Weights of a small class-conditioned image diffusion model: 13400 steps.
Rows from block 4, named by matrix and row number. Rows with one number belong to one neuron. Each number is 200 + 40 x the weight over its row's rms, rounded and kept within 0 to 999. All counts start at 0. After the name is the row's rms in percent of the matrix's.
# fc1: MLP up (model.blocks.4.mlp.fc1.weight, 1280x320), inputs 92-137
# fc2: MLP down (model.blocks.4.mlp.fc2.weight, 320x1280, transposed), outputs 92-137
fc1.276,091,196,169,205,189,170,215,155,199,191,236,224,191,234,202,132,198,262,225,210,271,198,188,323,194,191,185,175,206,200,269,245,117,144,140,323,119,210,248,136,189,210,194,224,193,164,186
fc2.276,089,230,246,210,212,162,198,214,152,178,150,204,239,213,220,215,171,186,178,197,147,200,190,80,237,153,209,182,176,227,191,215,213,205,169,180,167,189,226,162,194,206,206,205,205,165,226
fc1.277,089,227,196,218,247,186,235,229,199,218,180,151,170,211,212,184,258,209,233,168,161,180,183,164,136,199,170,174,248,188,183,209,234,102,182,178,179,210,163,203,149,199,229,259,248,221,276
fc2.277,080,184,200,203,175,119,231,219,167,178,92,193,202,172,206,219,189,195,186,190,210,170,217,209,245,241,181,243,191,137,215,247,215,243,233,238,177,200,217,203,186,184,232,276,161,267,110
fc1.278,104,228,147,161,246,236,169,131,245,206,208,180,248,258,214,185,261,170,186,216,226,239,180,234,162,235,239,203,236,263,253,187,214,163,169,186,195,252,261,172,165,257,185,233,160,253,155
fc2.278,096,213,210,212,202,214,269,277,156,210,206,247,169,193,220,209,215,229,194,203,189,149,219,228,106,156,217,158,171,154,227,258,210,285,182,180,168,184,172,196,258,258,207,248,253,199,176
fc1.279,110,187,114,234,205,90,211,208,227,232,265,219,167,143,209,214,260,210,235,196,138,143,122,203,302,206,183,224,221,202,118,199,139,178,172,164,143,159,165,235,245,166,207,234,286,154,169
fc2.279,122,211,221,216,209,152,184,217,183,193,189,146,152,156,247,227,208,153,172,190,148,202,255,259,237,212,138,253,211,212,156,185,149,224,201,178,235,148,202,201,197,221,178,163,175,191,245
fc1.280,094,175,234,166,220,229,204,236,225,205,268,175,251,260,193,203,182,192,253,259,185,285,210,160,192,253,153,220,150,218,249,203,204,239,199,219,165,237,212,158,267,247,241,204,162,167,188
fc2.280,092,250,89,179,204,191,179,200,174,225,153,237,131,271,201,259,198,202,213,237,232,190,155,232,185,190,178,229,171,211,151,66,218,178,238,167,151,264,206,223,187,235,237,235,216,202,187
fc1.281,074,154,268,148,124,231,233,243,255,181,219,237,231,166,220,186,182,201,201,129,166,158,197,209,257,181,226,122,234,179,188,225,265,241,235,213,129,209,200,231,225,259,222,251,217,211,203
fc2.281,076,239,115,303,187,244,235,177,209,211,223,216,210,233,228,162,195,254,230,172,199,273,197,220,162,219,166,161,231,233,212,181,227,207,248,159,162,163,199,147,159,226,243,200,199,211,185
fc1.282,113,225,248,172,163,203,236,238,255,234,232,215,254,212,207,145,222,251,231,187,210,166,301,187,194,213,153,239,230,231,182,82,206,195,168,203,189,162,198,200,206,259,220,171,252,229,197
fc2.282,115,187,238,231,195,202,229,237,192,162,162,173,243,294,249,266,279,218,198,148,159,176,176,300,147,184,208,189,234,236,190,163,193,143,243,210,74,137,182,206,194,94,203,203,168,184,176
fc1.283,098,232,248,192,183,297,192,202,189,230,192,224,276,206,217,120,199,118,175,188,243,246,251,306,151,204,242,205,210,190,243,176,141,139,192,254,248,240,220,238,185,190,212,212,192,172,216
fc2.283,093,185,291,138,210,209,174,234,209,250,219,135,207,239,272,215,193,185,194,188,160,211,166,205,295,167,194,158,261,189,246,224,177,243,217,167,238,201,218,241,182,179,229,147,180,135,258
fc1.284,078,236,256,208,182,245,220,187,168,228,187,252,188,133,199,184,218,198,157,279,213,248,248,205,183,211,182,197,253,205,230,239,238,147,176,180,169,139,262,174,175,152,196,226,160,226,200
fc2.284,078,188,151,161,171,274,172,237,181,184,253,133,191,146,185,272,188,174,231,255,198,157,158,156,170,177,225,244,177,141,168,253,242,181,198,177,190,197,150,194,275,177,214,239,204,250,243
fc1.285,095,217,234,215,269,192,181,210,154,169,194,204,237,167,217,119,257,117,264,168,220,198,177,159,223,203,196,132,158,179,299,200,214,148,192,186,328,161,136,233,260,122,215,188,262,239,169
fc2.285,096,172,89,136,205,232,209,221,148,198,239,263,153,196,148,145,198,321,216,198,156,180,221,260,156,162,136,228,236,172,129,173,198,233,201,230,168,170,218,200,139,135,216,220,185,204,179
fc1.286,114,155,145,186,181,195,213,229,253,267,244,224,191,139,207,224,152,202,218,192,141,176,217,276,172,149,246,184,167,182,174,119,183,234,137,243,119,212,235,205,162,291,206,166,258,159,233
fc2.286,117,171,248,110,178,237,163,209,210,279,234,147,246,183,182,189,266,148,179,180,187,148,212,116,154,216,184,221,166,164,206,216,209,215,127,206,174,260,205,185,160,300,216,140,169,197,172
fc1.287,079,202,245,216,200,232,204,156,204,156,176,190,244,135,194,204,178,167,212,172,153,200,189,225,141,182,207,241,219,240,218,247,219,152,259,160,181,168,229,232,211,151,217,212,237,143,161
fc2.287,076,188,161,209,182,204,182,246,107,127,200,201,202,188,159,153,178,333,179,151,192,229,229,200,254,245,207,212,277,184,234,211,264,192,226,212,145,265,170,215,186,210,180,148,213,108,285
fc1.288,104,257,199,205,208,281,170,168,209,241,219,162,165,71,198,201,248,211,230,163,236,203,229,252,233,210,249,114,280,206,198,231,145,193,212,231,221,152,126,231,207,306,222,158,134,278,109
fc2.288,118,184,211,261,179,147,208,199,153,178,183,188,295,71,177,178,198,192,197,225,144,230,196,189,260,183,177,240,197,188,136,235,173,185,181,204,203,195,168,205,276,251,197,232,85,190,96
fc1.289,103,164,215,220,173,190,210,193,146,267,193,252,226,163,188,194,179,144,274,188,135,169,181,151,176,141,227,189,268,142,254,281,244,188,181,244,213,225,212,195,222,196,219,223,195,238,188
fc2.289,116,139,93,163,175,249,242,244,244,176,227,195,203,154,203,192,237,212,250,172,228,169,226,255,264,180,222,229,217,156,178,196,274,149,173,175,222,208,217,165,254,207,201,206,215,174,272
fc1.290,093,193,272,163,284,251,251,240,200,175,191,226,219,172,224,171,201,233,221,204,152,191,255,231,121,193,207,248,176,158,191,195,166,217,205,172,269,183,235,226,199,188,264,224,170,173,227
fc2.290,095,199,188,253,160,213,170,216,233,231,178,280,172,205,231,223,216,221,251,170,214,198,160,173,231,277,205,169,151,240,181,207,208,150,181,199,223,226,214,266,191,190,261,161,224,106,202
fc1.291,092,216,255,147,172,192,187,138,221,134,201,166,206,112,192,250,215,216,169,157,199,179,161,163,201,166,285,189,245,187,201,283,256,147,225,133,198,177,286,233,215,81,200,251,207,159,214
fc2.291,083,204,179,172,193,169,212,223,188,155,219,202,207,225,176,305,113,165,250,182,122,145,149,278,236,256,185,130,174,209,282,161,166,242,221,157,210,228,189,253,246,158,189,255,180,229,156
fc1.292,099,206,198,257,167,248,199,241,200,184,164,214,168,185,180,229,107,210,159,164,256,285,166,186,212,224,274,172,162,222,190,208,201,196,190,173,144,192,256,182,225,278,189,231,164,311,179
fc2.292,098,118,160,189,249,200,209,243,238,175,171,191,206,226,194,191,184,173,257,166,196,190,270,215,216,177,157,197,223,230,230,138,185,234,173,189,201,216,153,124,174,142,195,190,234,181,206
fc1.293,093,174,202,222,200,227,250,220,187,174,132,169,173,265,134,218,236,227,169,267,242,196,234,136,202,132,189,182,230,185,203,178,197,185,269,194,279,182,195,239,91,257,191,195,310,176,253
fc2.293,081,148,238,228,213,185,251,234,228,195,157,241,198,158,191,165,237,282,176,248,191,229,202,244,185,185,161,217,178,214,183,258,163,189,248,214,287,194,215,239,164,311,269,202,136,174,200
fc1.294,102,170,222,193,182,273,239,161,247,194,158,172,218,157,181,277,188,187,159,207,208,187,206,135,120,218,232,208,146,198,235,180,168,160,232,200,196,190,206,224,233,205,176,178,193,172,162
fc2.294,092,188,128,215,239,268,191,197,181,200,161,179,202,159,194,200,182,181,207,183,246,161,196,208,258,100,179,220,173,169,199,154,150,175,187,199,315,155,176,218,132,178,208,183,292,125,120
fc1.295,081,217,245,239,205,244,183,260,248,189,246,162,193,225,207,235,204,225,176,226,247,180,200,237,87,149,226,201,143,230,210,212,170,147,256,233,169,154,180,186,156,210,182,156,185,132,210
fc2.295,088,183,198,173,168,190,189,204,252,164,236,170,270,266,176,164,177,261,190,172,179,181,141,205,202,138,157,142,250,217,171,222,238,186,299,189,180,253,209,245,188,200,162,110,235,245,193
fc1.296,105,218,217,114,212,213,234,212,274,210,194,189,206,262,255,206,246,176,225,224,266,274,251,220,193,263,158,215,202,216,236,174,185,227,191,197,186,206,179,165,186,185,218,163,171,259,210
fc2.296,107,213,188,208,193,250,213,226,144,187,229,188,206,258,188,192,199,264,220,178,164,182,128,191,197,149,161,224,205,209,191,113,235,244,251,204,200,215,173,231,180,151,200,176,196,232,271
fc1.297,091,149,106,124,185,225,273,157,196,186,197,236,237,139,189,184,152,188,263,292,182,168,310,229,281,157,168,187,226,193,240,171,217,223,270,204,190,197,155,194,166,147,211,170,203,181,268
fc2.297,082,181,335,202,196,211,114,256,198,232,225,230,189,94,216,269,117,206,201,221,175,201,187,144,224,201,224,220,129,191,226,175,188,257,175,154,174,204,223,163,251,203,199,204,163,276,171
fc1.298,087,278,222,228,150,188,225,230,231,204,221,221,157,171,193,217,224,180,239,160,242,216,156,157,187,179,167,245,163,202,248,163,161,191,190,189,188,149,155,191,211,182,269,243,187,256,181
fc2.298,085,161,175,159,182,237,247,199,142,165,198,232,265,218,211,211,174,148,263,239,224,212,239,243,171,142,273,233,205,184,186,221,192,186,212,202,236,149,166,189,270,159,319,321,176,236,198
fc1.299,088,125,245,235,255,244,198,235,260,219,262,233,242,202,183,163,334,203,249,147,236,164,201,175,198,226,188,197,187,164,198,212,245,237,173,227,170,200,155,210,209,197,130,239,211,233,208
fc2.299,081,146,109,223,200,218,160,182,218,237,243,185,175,146,157,191,3,223,204,212,183,228,212,213,266,216,195,193,170,199,166,267,186,259,221,203,201,188,204,229,239,197,189,235,159,198,155
fc1.300,081,193,211,214,200,157,219,226,182,236,204,188,138,173,183,176,192,182,216,178,125,221,208,244,157,210,221,231,160,194,229,154,206,156,168,232,218,196,210,190,198,157,263,190,189,216,255
fc2.300,073,210,200,174,200,220,213,222,163,171,216,152,270,148,207,232,200,194,220,211,180,163,185,165,222,204,185,224,176,182,241,259,179,224,201,221,148,193,163,225,174,203,279,276,240,202,181
fc1.301,077,209,268,134,323,186,208,165,265,195,214,211,196,234,157,234,216,205,139,212,190,152,111,248,193,157,167,216,235,193,189,158,223,177,189,202,168,251,188,257,196,129,203,215,249,181,187
fc2.301,077,197,190,212,168,195,180,220,260,219,256,216,107,254,185,244,179,133,219,200,190,172,265,206,196,165,218,234,203,204,103,130,262,206,123,181,182,266,202,240,210,119,163,224,151,221,193
fc1.302,107,164,176,181,120,164,154,251,245,204,191,119,195,226,199,184,206,221,212,210,159,230,203,208,163,202,205,242,137,330,181,111,96,200,221,240,173,171,241,124,225,236,196,160,227,194,164
fc2.302,084,260,98,207,198,222,246,220,224,179,231,232,221,218,193,212,199,166,247,232,203,189,265,288,218,165,210,221,188,238,209,190,224,239,238,196,182,170,181,186,248,213,174,245,205,170,212
fc1.303,120,184,188,163,246,162,314,161,206,134,262,158,190,186,213,187,164,178,225,198,169,175,218,227,204,235,206,227,164,238,178,224,276,205,263,301,225,186,192,167,208,201,230,221,179,227,210
fc2.303,125,178,216,167,158,253,251,213,232,166,223,156,277,160,167,188,238,254,210,201,242,100,134,220,111,213,204,168,195,159,254,233,222,146,200,214,160,207,176,190,168,222,225,247,252,180,249
fc1.304,088,198,153,174,259,162,174,222,249,147,229,238,259,192,209,165,246,206,224,235,132,164,219,276,234,202,198,158,194,253,217,162,175,144,216,177,210,224,227,207,159,176,249,150,208,167,201
fc2.304,081,269,247,245,160,175,236,151,213,192,194,220,210,225,206,211,162,226,179,223,237,209,171,146,119,215,172,218,214,186,145,221,174,241,229,223,132,256,206,171,193,169,185,174,222,267,223
fc1.305,082,204,111,263,235,253,219,155,214,210,206,237,203,197,173,181,168,251,196,301,171,285,109,251,171,171,194,229,195,176,164,254,198,181,171,253,120,267,233,212,177,217,110,211,252,217,144
fc2.305,080,244,206,216,213,207,222,184,217,214,169,183,229,208,187,217,215,178,225,237,217,127,255,197,196,231,204,203,136,259,173,181,184,158,180,237,109,206,127,176,179,183,186,190,135,258,217
fc1.306,122,147,203,237,204,136,209,166,235,197,171,194,157,217,186,231,172,211,186,144,247,215,180,202,229,207,154,165,151,216,224,141,202,221,305,190,203,203,176,216,168,232,232,168,154,114,242
fc2.306,134,182,275,253,188,204,212,216,241,183,178,133,251,184,257,224,178,151,215,153,156,166,130,186,217,272,206,134,255,171,174,224,175,171,155,188,225,174,158,191,174,186,208,307,212,176,228
fc1.307,152,192,259,195,186,160,235,241,228,123,200,154,145,220,100,225,229,238,285,227,231,211,221,236,208,133,124,206,123,195,239,168,220,214,210,197,137,219,174,215,162,165,186,165,214,252,156
fc2.307,174,198,100,272,196,162,195,172,188,98,227,188,331,251,90,223,244,183,119,175,242,170,203,195,241,156,145,226,280,217,210,196,223,169,175,175,165,229,197,188,175,182,192,165,238,166,205
fc1.308,110,199,169,156,180,300,234,247,204,263,199,246,223,201,240,255,216,308,244,194,223,159,231,185,169,164,272,231,224,218,230,178,168,210,179,192,172,301,229,216,115,223,182,114,163,234,191
fc2.308,106,206,270,178,173,251,204,191,192,262,198,249,193,214,242,223,257,68,189,215,164,172,235,235,159,198,272,186,203,204,140,170,218,203,118,204,129,239,192,131,180,222,231,121,181,193,214
fc1.309,102,131,231,144,179,169,192,239,229,232,299,246,237,265,230,220,279,147,182,179,227,223,175,201,194,157,163,209,130,179,195,202,186,154,228,167,278,165,127,188,202,194,156,126,285,191,167
fc2.309,104,163,206,156,203,223,244,130,189,250,171,158,181,229,184,175,44,207,265,220,213,203,225,172,166,195,235,228,188,227,180,186,170,204,171,174,168,205,222,237,121,216,187,171,132,193,260
fc1.310,098,214,158,154,285,259,198,191,199,231,112,195,161,202,227,191,166,226,226,170,230,198,172,151,151,265,203,189,221,200,196,222,225,165,133,177,253,154,205,157,170,184,269,205,147,190,181
fc2.310,102,217,212,266,171,201,193,247,225,298,151,252,296,204,175,176,215,232,210,180,153,202,256,195,229,195,179,141,185,236,191,182,237,165,174,192,210,221,233,230,252,236,221,199,262,101,206
fc1.311,083,221,185,193,295,191,187,141,179,215,214,168,214,220,193,144,176,162,160,263,212,182,184,238,165,215,158,139,147,229,248,201,224,235,199,209,125,266,169,257,224,301,267,164,276,166,188
fc2.311,076,237,148,221,153,183,188,183,256,221,216,182,186,247,171,253,196,182,201,236,231,189,186,178,217,194,252,180,203,189,198,184,195,220,179,196,143,252,185,153,156,239,227,197,190,164,211
fc1.312,105,206,202,196,124,193,194,181,227,194,185,191,188,125,174,207,221,187,242,208,127,194,231,269,250,219,312,184,147,235,193,199,225,203,199,166,202,128,139,157,190,224,165,193,223,245,226
fc2.312,089,210,260,186,285,303,178,143,221,226,188,195,161,200,198,212,212,249,213,193,236,210,180,183,180,315,199,195,168,245,250,187,150,188,205,237,125,162,257,189,174,198,247,190,180,194,216
fc1.313,091,175,180,161,174,238,254,177,233,247,163,172,218,161,216,180,151,180,188,188,147,104,262,221,104,205,230,247,207,165,239,135,199,229,222,220,220,278,214,192,197,128,214,275,218,190,213
fc2.313,093,224,260,201,220,257,206,221,182,224,174,215,219,179,215,210,222,169,217,173,180,240,172,186,225,208,197,241,233,205,192,218,164,189,141,176,209,199,156,150,205,240,200,166,204,250,134
fc1.314,102,188,203,238,209,190,275,253,231,150,156,158,132,246,148,264,155,209,178,280,176,210,232,175,231,168,188,186,159,189,250,154,249,296,240,200,265,186,214,168,219,51,240,180,188,205,159
fc2.314,110,164,193,269,255,270,192,139,225,237,261,193,204,221,131,157,179,165,229,171,270,286,128,236,177,186,246,232,220,222,253,154,178,166,192,209,262,148,243,194,242,53,186,191,192,180,273
fc1.315,099,171,186,189,195,215,192,215,183,230,272,214,213,179,291,212,220,294,200,238,210,164,237,192,138,201,265,157,307,307,254,225,140,170,196,199,122,222,139,207,191,231,214,181,190,193,197
fc2.315,100,186,193,220,213,205,209,138,172,300,250,232,242,192,247,255,173,118,188,155,233,226,178,236,120,226,227,169,157,202,128,200,232,242,214,166,191,204,211,160,126,241,195,145,174,249,279
fc1.316,090,190,212,165,168,177,188,216,212,241,167,272,180,166,244,211,162,184,206,187,232,205,161,210,186,154,150,324,131,198,181,217,223,151,244,205,179,126,201,201,200,201,272,218,187,222,238
fc2.316,084,248,186,162,261,142,196,246,110,227,190,232,230,143,204,197,152,208,188,183,201,190,257,185,163,190,157,244,188,104,282,146,160,206,193,275,209,73,175,249,207,178,255,167,220,240,195
fc1.317,113,233,165,184,152,297,234,199,213,184,256,171,125,182,205,282,191,178,212,173,158,249,258,120,201,209,137,198,200,190,285,129,103,200,202,320,201,233,198,257,217,197,199,210,243,200,198
fc2.317,127,198,241,190,228,136,239,277,172,220,257,188,260,235,212,260,175,206,174,202,231,154,117,306,207,223,236,154,134,233,188,185,185,188,216,174,135,213,182,213,203,188,200,202,176,300,195
fc1.318,108,129,256,219,240,218,217,154,217,203,215,283,147,247,224,172,204,287,233,189,201,206,211,182,170,133,199,227,209,205,125,143,215,219,194,220,234,211,188,203,257,195,238,228,166,157,208
fc2.318,114,237,186,182,187,227,169,181,190,157,213,189,202,180,203,185,162,214,168,162,209,189,124,226,245,225,176,100,219,191,172,243,183,160,181,239,260,162,158,185,155,178,206,174,265,173,182
fc1.319,143,232,157,131,210,248,266,305,200,158,242,147,166,214,193,224,223,188,251,269,262,241,187,110,180,187,228,176,184,266,205,231,219,194,141,185,190,175,193,184,279,179,234,212,240,267,177
fc2.319,155,219,214,111,196,261,225,137,245,241,216,202,180,246,199,171,177,273,217,153,328,271,179,77,149,197,175,193,230,181,203,213,286,223,214,195,167,200,259,178,267,226,193,177,234,197,220
fc1.320,089,237,218,207,156,216,192,236,213,219,187,252,245,224,147,176,166,227,218,183,198,250,94,206,244,200,170,187,296,254,220,213,195,233,117,195,124,136,192,250,214,272,223,202,250,186,250
fc2.320,079,181,171,244,187,191,156,189,289,142,209,148,188,214,171,193,176,193,222,159,195,139,243,204,249,276,230,179,192,204,220,204,166,152,100,95,131,199,185,200,158,180,219,183,126,208,191
fc1.321,092,230,216,237,181,203,138,203,254,211,207,207,291,226,198,137,211,231,199,211,185,251,237,196,239,195,141,182,220,218,247,221,149,187,181,234,245,150,293,260,208,200,171,213,151,232,160
fc2.321,089,175,170,193,215,204,158,153,230,230,205,195,145,217,212,173,217,243,157,186,219,137,172,186,151,187,217,206,193,150,131,194,195,153,175,172,191,294,151,275,170,264,173,133,251,243,202
fc1.322,093,175,248,258,188,163,189,176,221,191,205,171,206,160,149,165,181,246,257,200,160,186,277,241,194,232,161,158,201,197,247,142,219,230,113,227,174,101,175,261,143,176,177,207,217,182,196
fc2.322,089,233,179,144,184,124,139,229,188,256,225,225,126,180,234,225,81,211,198,193,200,284,171,185,278,178,201,253,238,163,251,165,191,164,175,203,201,253,233,267,218,128,190,182,197,268,224
fc1.323,132,133,231,247,198,235,169,166,193,185,183,208,186,168,188,140,329,186,135,218,246,249,150,145,147,195,218,241,199,138,157,200,235,199,135,195,173,185,188,197,283,209,203,199,202,153,276
fc2.323,121,197,108,216,185,211,157,230,244,301,170,232,131,192,204,190,271,192,154,200,184,221,251,131,223,240,195,250,179,214,171,215,177,216,161,212,190,179,193,198,193,139,174,200,207,241,170
fc1.324,102,202,227,186,180,202,255,248,201,243,268,162,223,185,158,209,167,221,234,221,220,184,188,258,302,203,189,145,165,151,226,212,188,207,184,167,160,139,205,205,191,309,207,181,210,263,205
fc2.324,102,230,108,218,215,188,205,165,185,331,172,202,197,182,236,205,226,200,198,211,226,194,249,118,274,187,221,190,216,164,180,242,185,169,293,204,151,147,161,169,205,201,168,110,168,213,244
fc1.325,090,219,152,214,200,171,204,198,209,222,285,230,199,231,214,215,196,193,219,177,189,192,204,245,229,194,164,195,183,205,209,144,145,212,204,301,207,206,197,230,211,233,179,186,192,135,255
fc2.325,090,210,214,173,204,164,192,226,231,108,185,144,179,240,231,274,139,172,180,263,219,235,191,252,330,184,190,194,208,209,287,192,177,185,271,192,275,186,197,220,244,210,191,228,184,193,141
fc1.326,093,177,234,143,225,147,204,145,207,217,234,197,190,231,203,144,143,163,173,83,216,237,198,150,140,192,180,162,181,212,226,128,147,199,165,245,237,191,251,222,225,178,174,181,212,184,214
fc2.326,084,201,140,187,206,150,238,237,203,255,187,202,205,284,213,165,302,230,241,149,209,235,292,263,184,261,217,220,220,171,237,166,169,199,171,190,205,230,201,266,214,184,148,179,241,145,219
fc1.327,081,201,153,189,190,267,252,172,285,220,214,174,260,199,231,123,222,100,158,240,172,226,292,146,142,188,290,237,155,243,253,219,145,194,204,202,262,197,207,226,233,172,274,198,163,147,208
fc2.327,078,258,182,203,166,247,224,220,261,252,203,200,124,227,191,223,168,206,178,283,217,103,187,211,243,271,166,228,154,268,180,215,188,167,157,209,205,245,183,197,202,235,279,169,227,197,196
fc1.328,113,171,196,336,146,215,258,195,199,179,232,229,176,135,161,159,99,277,242,185,221,155,246,184,249,223,211,201,263,260,147,175,190,219,193,220,227,192,159,207,193,178,208,205,258,242,192
fc2.328,100,234,191,190,196,128,212,178,217,221,215,253,70,146,304,194,65,185,220,222,239,252,198,181,175,222,209,194,183,229,207,233,169,158,184,226,170,237,190,190,190,236,199,186,208,198,202
fc1.329,114,180,185,148,219,192,333,182,238,285,197,253,219,244,183,178,213,195,123,208,220,191,252,221,182,255,190,233,170,221,159,178,118,243,135,188,198,150,214,185,153,211,217,163,238,244,222
fc2.329,110,197,161,196,228,205,195,132,231,137,220,273,207,93,143,157,178,260,248,175,121,244,194,171,180,138,180,286,201,226,106,247,235,187,174,184,207,225,183,190,211,233,214,119,152,192,216
fc1.330,104,227,172,206,232,216,199,218,196,253,235,208,285,157,234,235,191,211,228,201,168,223,206,236,248,218,179,121,212,267,158,220,123,222,213,221,215,179,200,269,227,228,238,216,161,125,126
fc2.330,097,157,209,182,266,173,181,208,227,145,174,234,249,91,233,198,164,149,223,220,189,221,173,158,147,200,230,182,230,190,188,224,238,169,177,213,233,262,163,182,199,173,246,213,189,247,199
fc1.331,125,141,178,164,176,263,210,252,185,218,255,221,185,146,272,198,203,367,139,167,168,216,265,214,195,140,203,166,239,160,222,144,192,200,240,190,150,115,94,237,172,240,170,147,223,167,195
fc2.331,120,141,246,104,192,207,159,129,259,192,258,183,157,264,217,306,222,97,243,218,193,217,179,204,129,199,235,210,154,311,222,136,229,182,192,214,207,191,130,172,170,233,196,179,192,204,266
fc1.332,121,207,174,136,161,99,174,175,197,238,228,179,148,91,180,201,255,137,215,185,252,184,192,221,158,314,143,181,202,242,219,188,226,211,294,216,231,199,228,193,134,263,198,97,195,227,233
fc2.332,132,186,178,179,213,197,179,193,208,229,186,181,209,202,214,231,119,232,231,180,201,230,201,274,216,229,163,166,210,198,174,210,188,157,279,180,192,168,196,191,142,169,193,186,248,201,134
fc1.333,105,156,177,199,182,186,250,177,201,152,184,178,175,105,187,225,189,216,193,222,205,198,191,250,119,297,186,133,207,229,178,182,187,221,287,189,228,186,171,206,253,262,214,140,247,201,164
fc2.333,119,133,198,137,221,131,162,231,227,256,172,205,194,145,217,267,215,228,237,237,258,114,210,188,253,86,178,182,181,208,197,240,188,160,175,213,203,248,242,154,148,218,198,210,243,228,164
fc1.334,077,237,175,151,306,236,203,221,273,156,200,250,242,247,177,237,232,163,169,171,231,196,199,234,133,198,143,193,220,225,147,88,254,252,173,204,234,205,120,196,220,179,205,260,225,172,137
fc2.334,077,264,212,248,120,171,232,167,213,156,199,164,145,203,189,193,173,188,278,172,220,214,161,226,235,153,190,200,304,174,172,200,265,200,149,206,241,178,215,171,169,184,254,288,218,204,150
fc1.335,090,178,214,182,181,177,239,190,200,241,256,232,215,220,145,212,135,197,157,189,140,208,157,245,158,92,225,177,198,170,237,181,231,225,121,215,173,257,216,159,173,196,205,187,255,232,183
fc2.335,091,202,159,199,198,178,277,231,222,159,257,221,227,201,230,206,308,83,236,228,169,138,305,175,208,218,228,160,222,182,178,190,187,222,158,189,161,185,216,192,120,226,185,166,135,174,225
fc1.336,095,147,232,148,255,258,213,191,233,108,216,232,208,165,186,146,249,183,194,230,231,160,101,218,175,123,162,191,177,207,135,210,216,228,256,254,145,104,206,211,222,220,160,176,249,172,232
fc2.336,092,176,209,212,244,244,235,158,258,154,199,161,162,226,181,115,170,203,261,239,244,217,337,180,159,208,196,136,213,238,175,159,224,145,238,239,187,158,123,196,226,197,152,218,238,219,178
fc1.337,089,240,172,271,160,205,186,221,171,211,141,174,143,157,129,155,191,182,187,254,163,127,202,167,195,223,174,184,251,279,234,174,180,200,208,159,166,144,181,261,192,164,84,324,235,115,236
fc2.337,082,183,204,111,240,237,210,272,192,159,187,245,241,198,126,148,185,202,218,285,205,219,152,232,194,165,246,203,199,221,248,217,192,186,269,268,145,231,180,281,195,142,133,241,183,160,145
fc1.338,091,180,229,154,224,203,214,166,140,205,143,182,222,210,199,215,173,181,195,249,150,231,223,146,211,178,121,229,196,238,235,221,166,146,210,137,225,192,116,144,210,223,215,236,175,178,199
fc2.338,090,166,144,186,199,192,160,213,221,163,234,234,153,272,212,223,195,163,272,290,249,228,177,258,176,130,269,254,250,205,230,275,175,215,218,144,222,207,243,194,215,226,271,243,184,227,282
fc1.339,095,156,170,156,221,138,235,265,217,232,205,194,152,124,216,263,170,173,244,188,188,180,181,147,198,178,176,205,187,286,140,178,199,251,176,228,202,142,222,201,126,225,234,113,280,210,207
fc2.339,091,158,151,170,186,194,260,174,146,290,183,202,153,188,204,158,246,121,177,246,226,259,189,145,202,157,174,202,211,192,211,209,216,269,242,173,205,223,274,221,172,203,199,203,160,210,242
fc1.340,099,119,224,160,169,181,131,138,208,155,191,220,231,240,281,86,326,188,225,162,158,194,210,259,170,194,147,162,212,163,246,165,165,233,247,174,143,198,208,232,124,235,194,226,166,221,187
fc2.340,086,157,219,159,161,219,75,190,184,226,200,211,136,242,219,223,141,199,202,202,183,161,42,88,201,235,204,163,196,187,213,227,244,186,165,200,167,225,233,216,204,194,173,194,269,258,250
fc1.341,108,194,241,163,201,248,172,141,200,293,144,195,252,182,299,227,195,177,222,173,182,123,290,238,174,203,197,225,173,184,241,160,124,209,155,165,213,221,259,217,145,298,178,155,145,265,186
fc2.341,088,196,86,176,205,187,214,220,244,260,158,154,193,208,197,262,144,179,195,197,191,179,89,130,208,230,203,175,269,188,192,217,200,215,165,169,233,252,175,197,199,263,186,190,296,202,182
fc1.342,107,196,149,185,170,228,150,202,245,204,215,168,133,269,209,222,200,190,212,208,129,229,256,211,180,206,215,243,186,153,200,212,215,156,219,228,149,118,220,204,168,215,202,176,194,238,160
fc2.342,115,142,262,214,205,133,199,237,233,192,240,197,209,268,165,209,205,215,176,200,251,183,188,181,227,211,232,169,315,233,175,218,199,166,145,189,145,221,152,171,245,203,184,192,308,287,218
fc1.343,102,274,230,233,222,222,176,198,228,209,192,132,276,180,231,152,156,135,246,206,220,170,295,133,233,183,174,250,199,254,239,172,181,207,198,232,168,167,150,213,179,231,217,151,134,220,199
fc2.343,104,166,234,165,201,174,244,169,167,182,280,206,293,203,136,187,136,199,228,218,233,241,170,271,185,151,237,289,190,263,227,171,211,178,207,211,241,227,221,201,287,117,184,252,143,180,220
fc1.344,083,159,225,147,239,251,216,189,156,175,171,151,197,164,205,239,191,229,200,194,183,262,169,183,148,212,122,284,214,191,220,44,151,217,200,193,121,188,119,164,210,222,161,205,199,140,212
fc2.344,087,221,188,214,207,181,141,179,172,180,156,198,206,245,188,233,209,229,229,161,255,153,181,190,221,215,221,260,196,204,213,256,210,187,185,206,140,166,239,144,221,225,140,187,215,150,210
fc1.345,091,188,176,224,158,289,233,134,195,237,169,194,269,125,249,244,182,170,183,206,275,95,215,213,244,239,210,307,209,212,121,236,153,218,145,200,221,189,214,222,171,163,218,123,165,255,226
fc2.345,091,134,189,216,205,197,198,295,198,330,179,206,168,86,166,184,200,192,221,223,142,184,117,137,217,121,226,260,191,236,233,193,259,219,232,227,221,231,198,234,213,227,194,278,246,235,199
fc1.346,100,187,220,196,162,210,224,239,211,228,163,193,194,277,175,238,177,230,197,127,128,176,156,223,153,166,202,253,220,278,154,190,206,252,226,136,233,266,199,239,206,216,205,208,234,156,172
fc2.346,085,225,166,151,182,192,143,209,190,159,200,211,174,257,199,212,262,230,188,164,169,176,234,171,282,199,244,253,168,164,207,138,237,250,209,195,260,255,183,170,226,254,153,198,180,130,230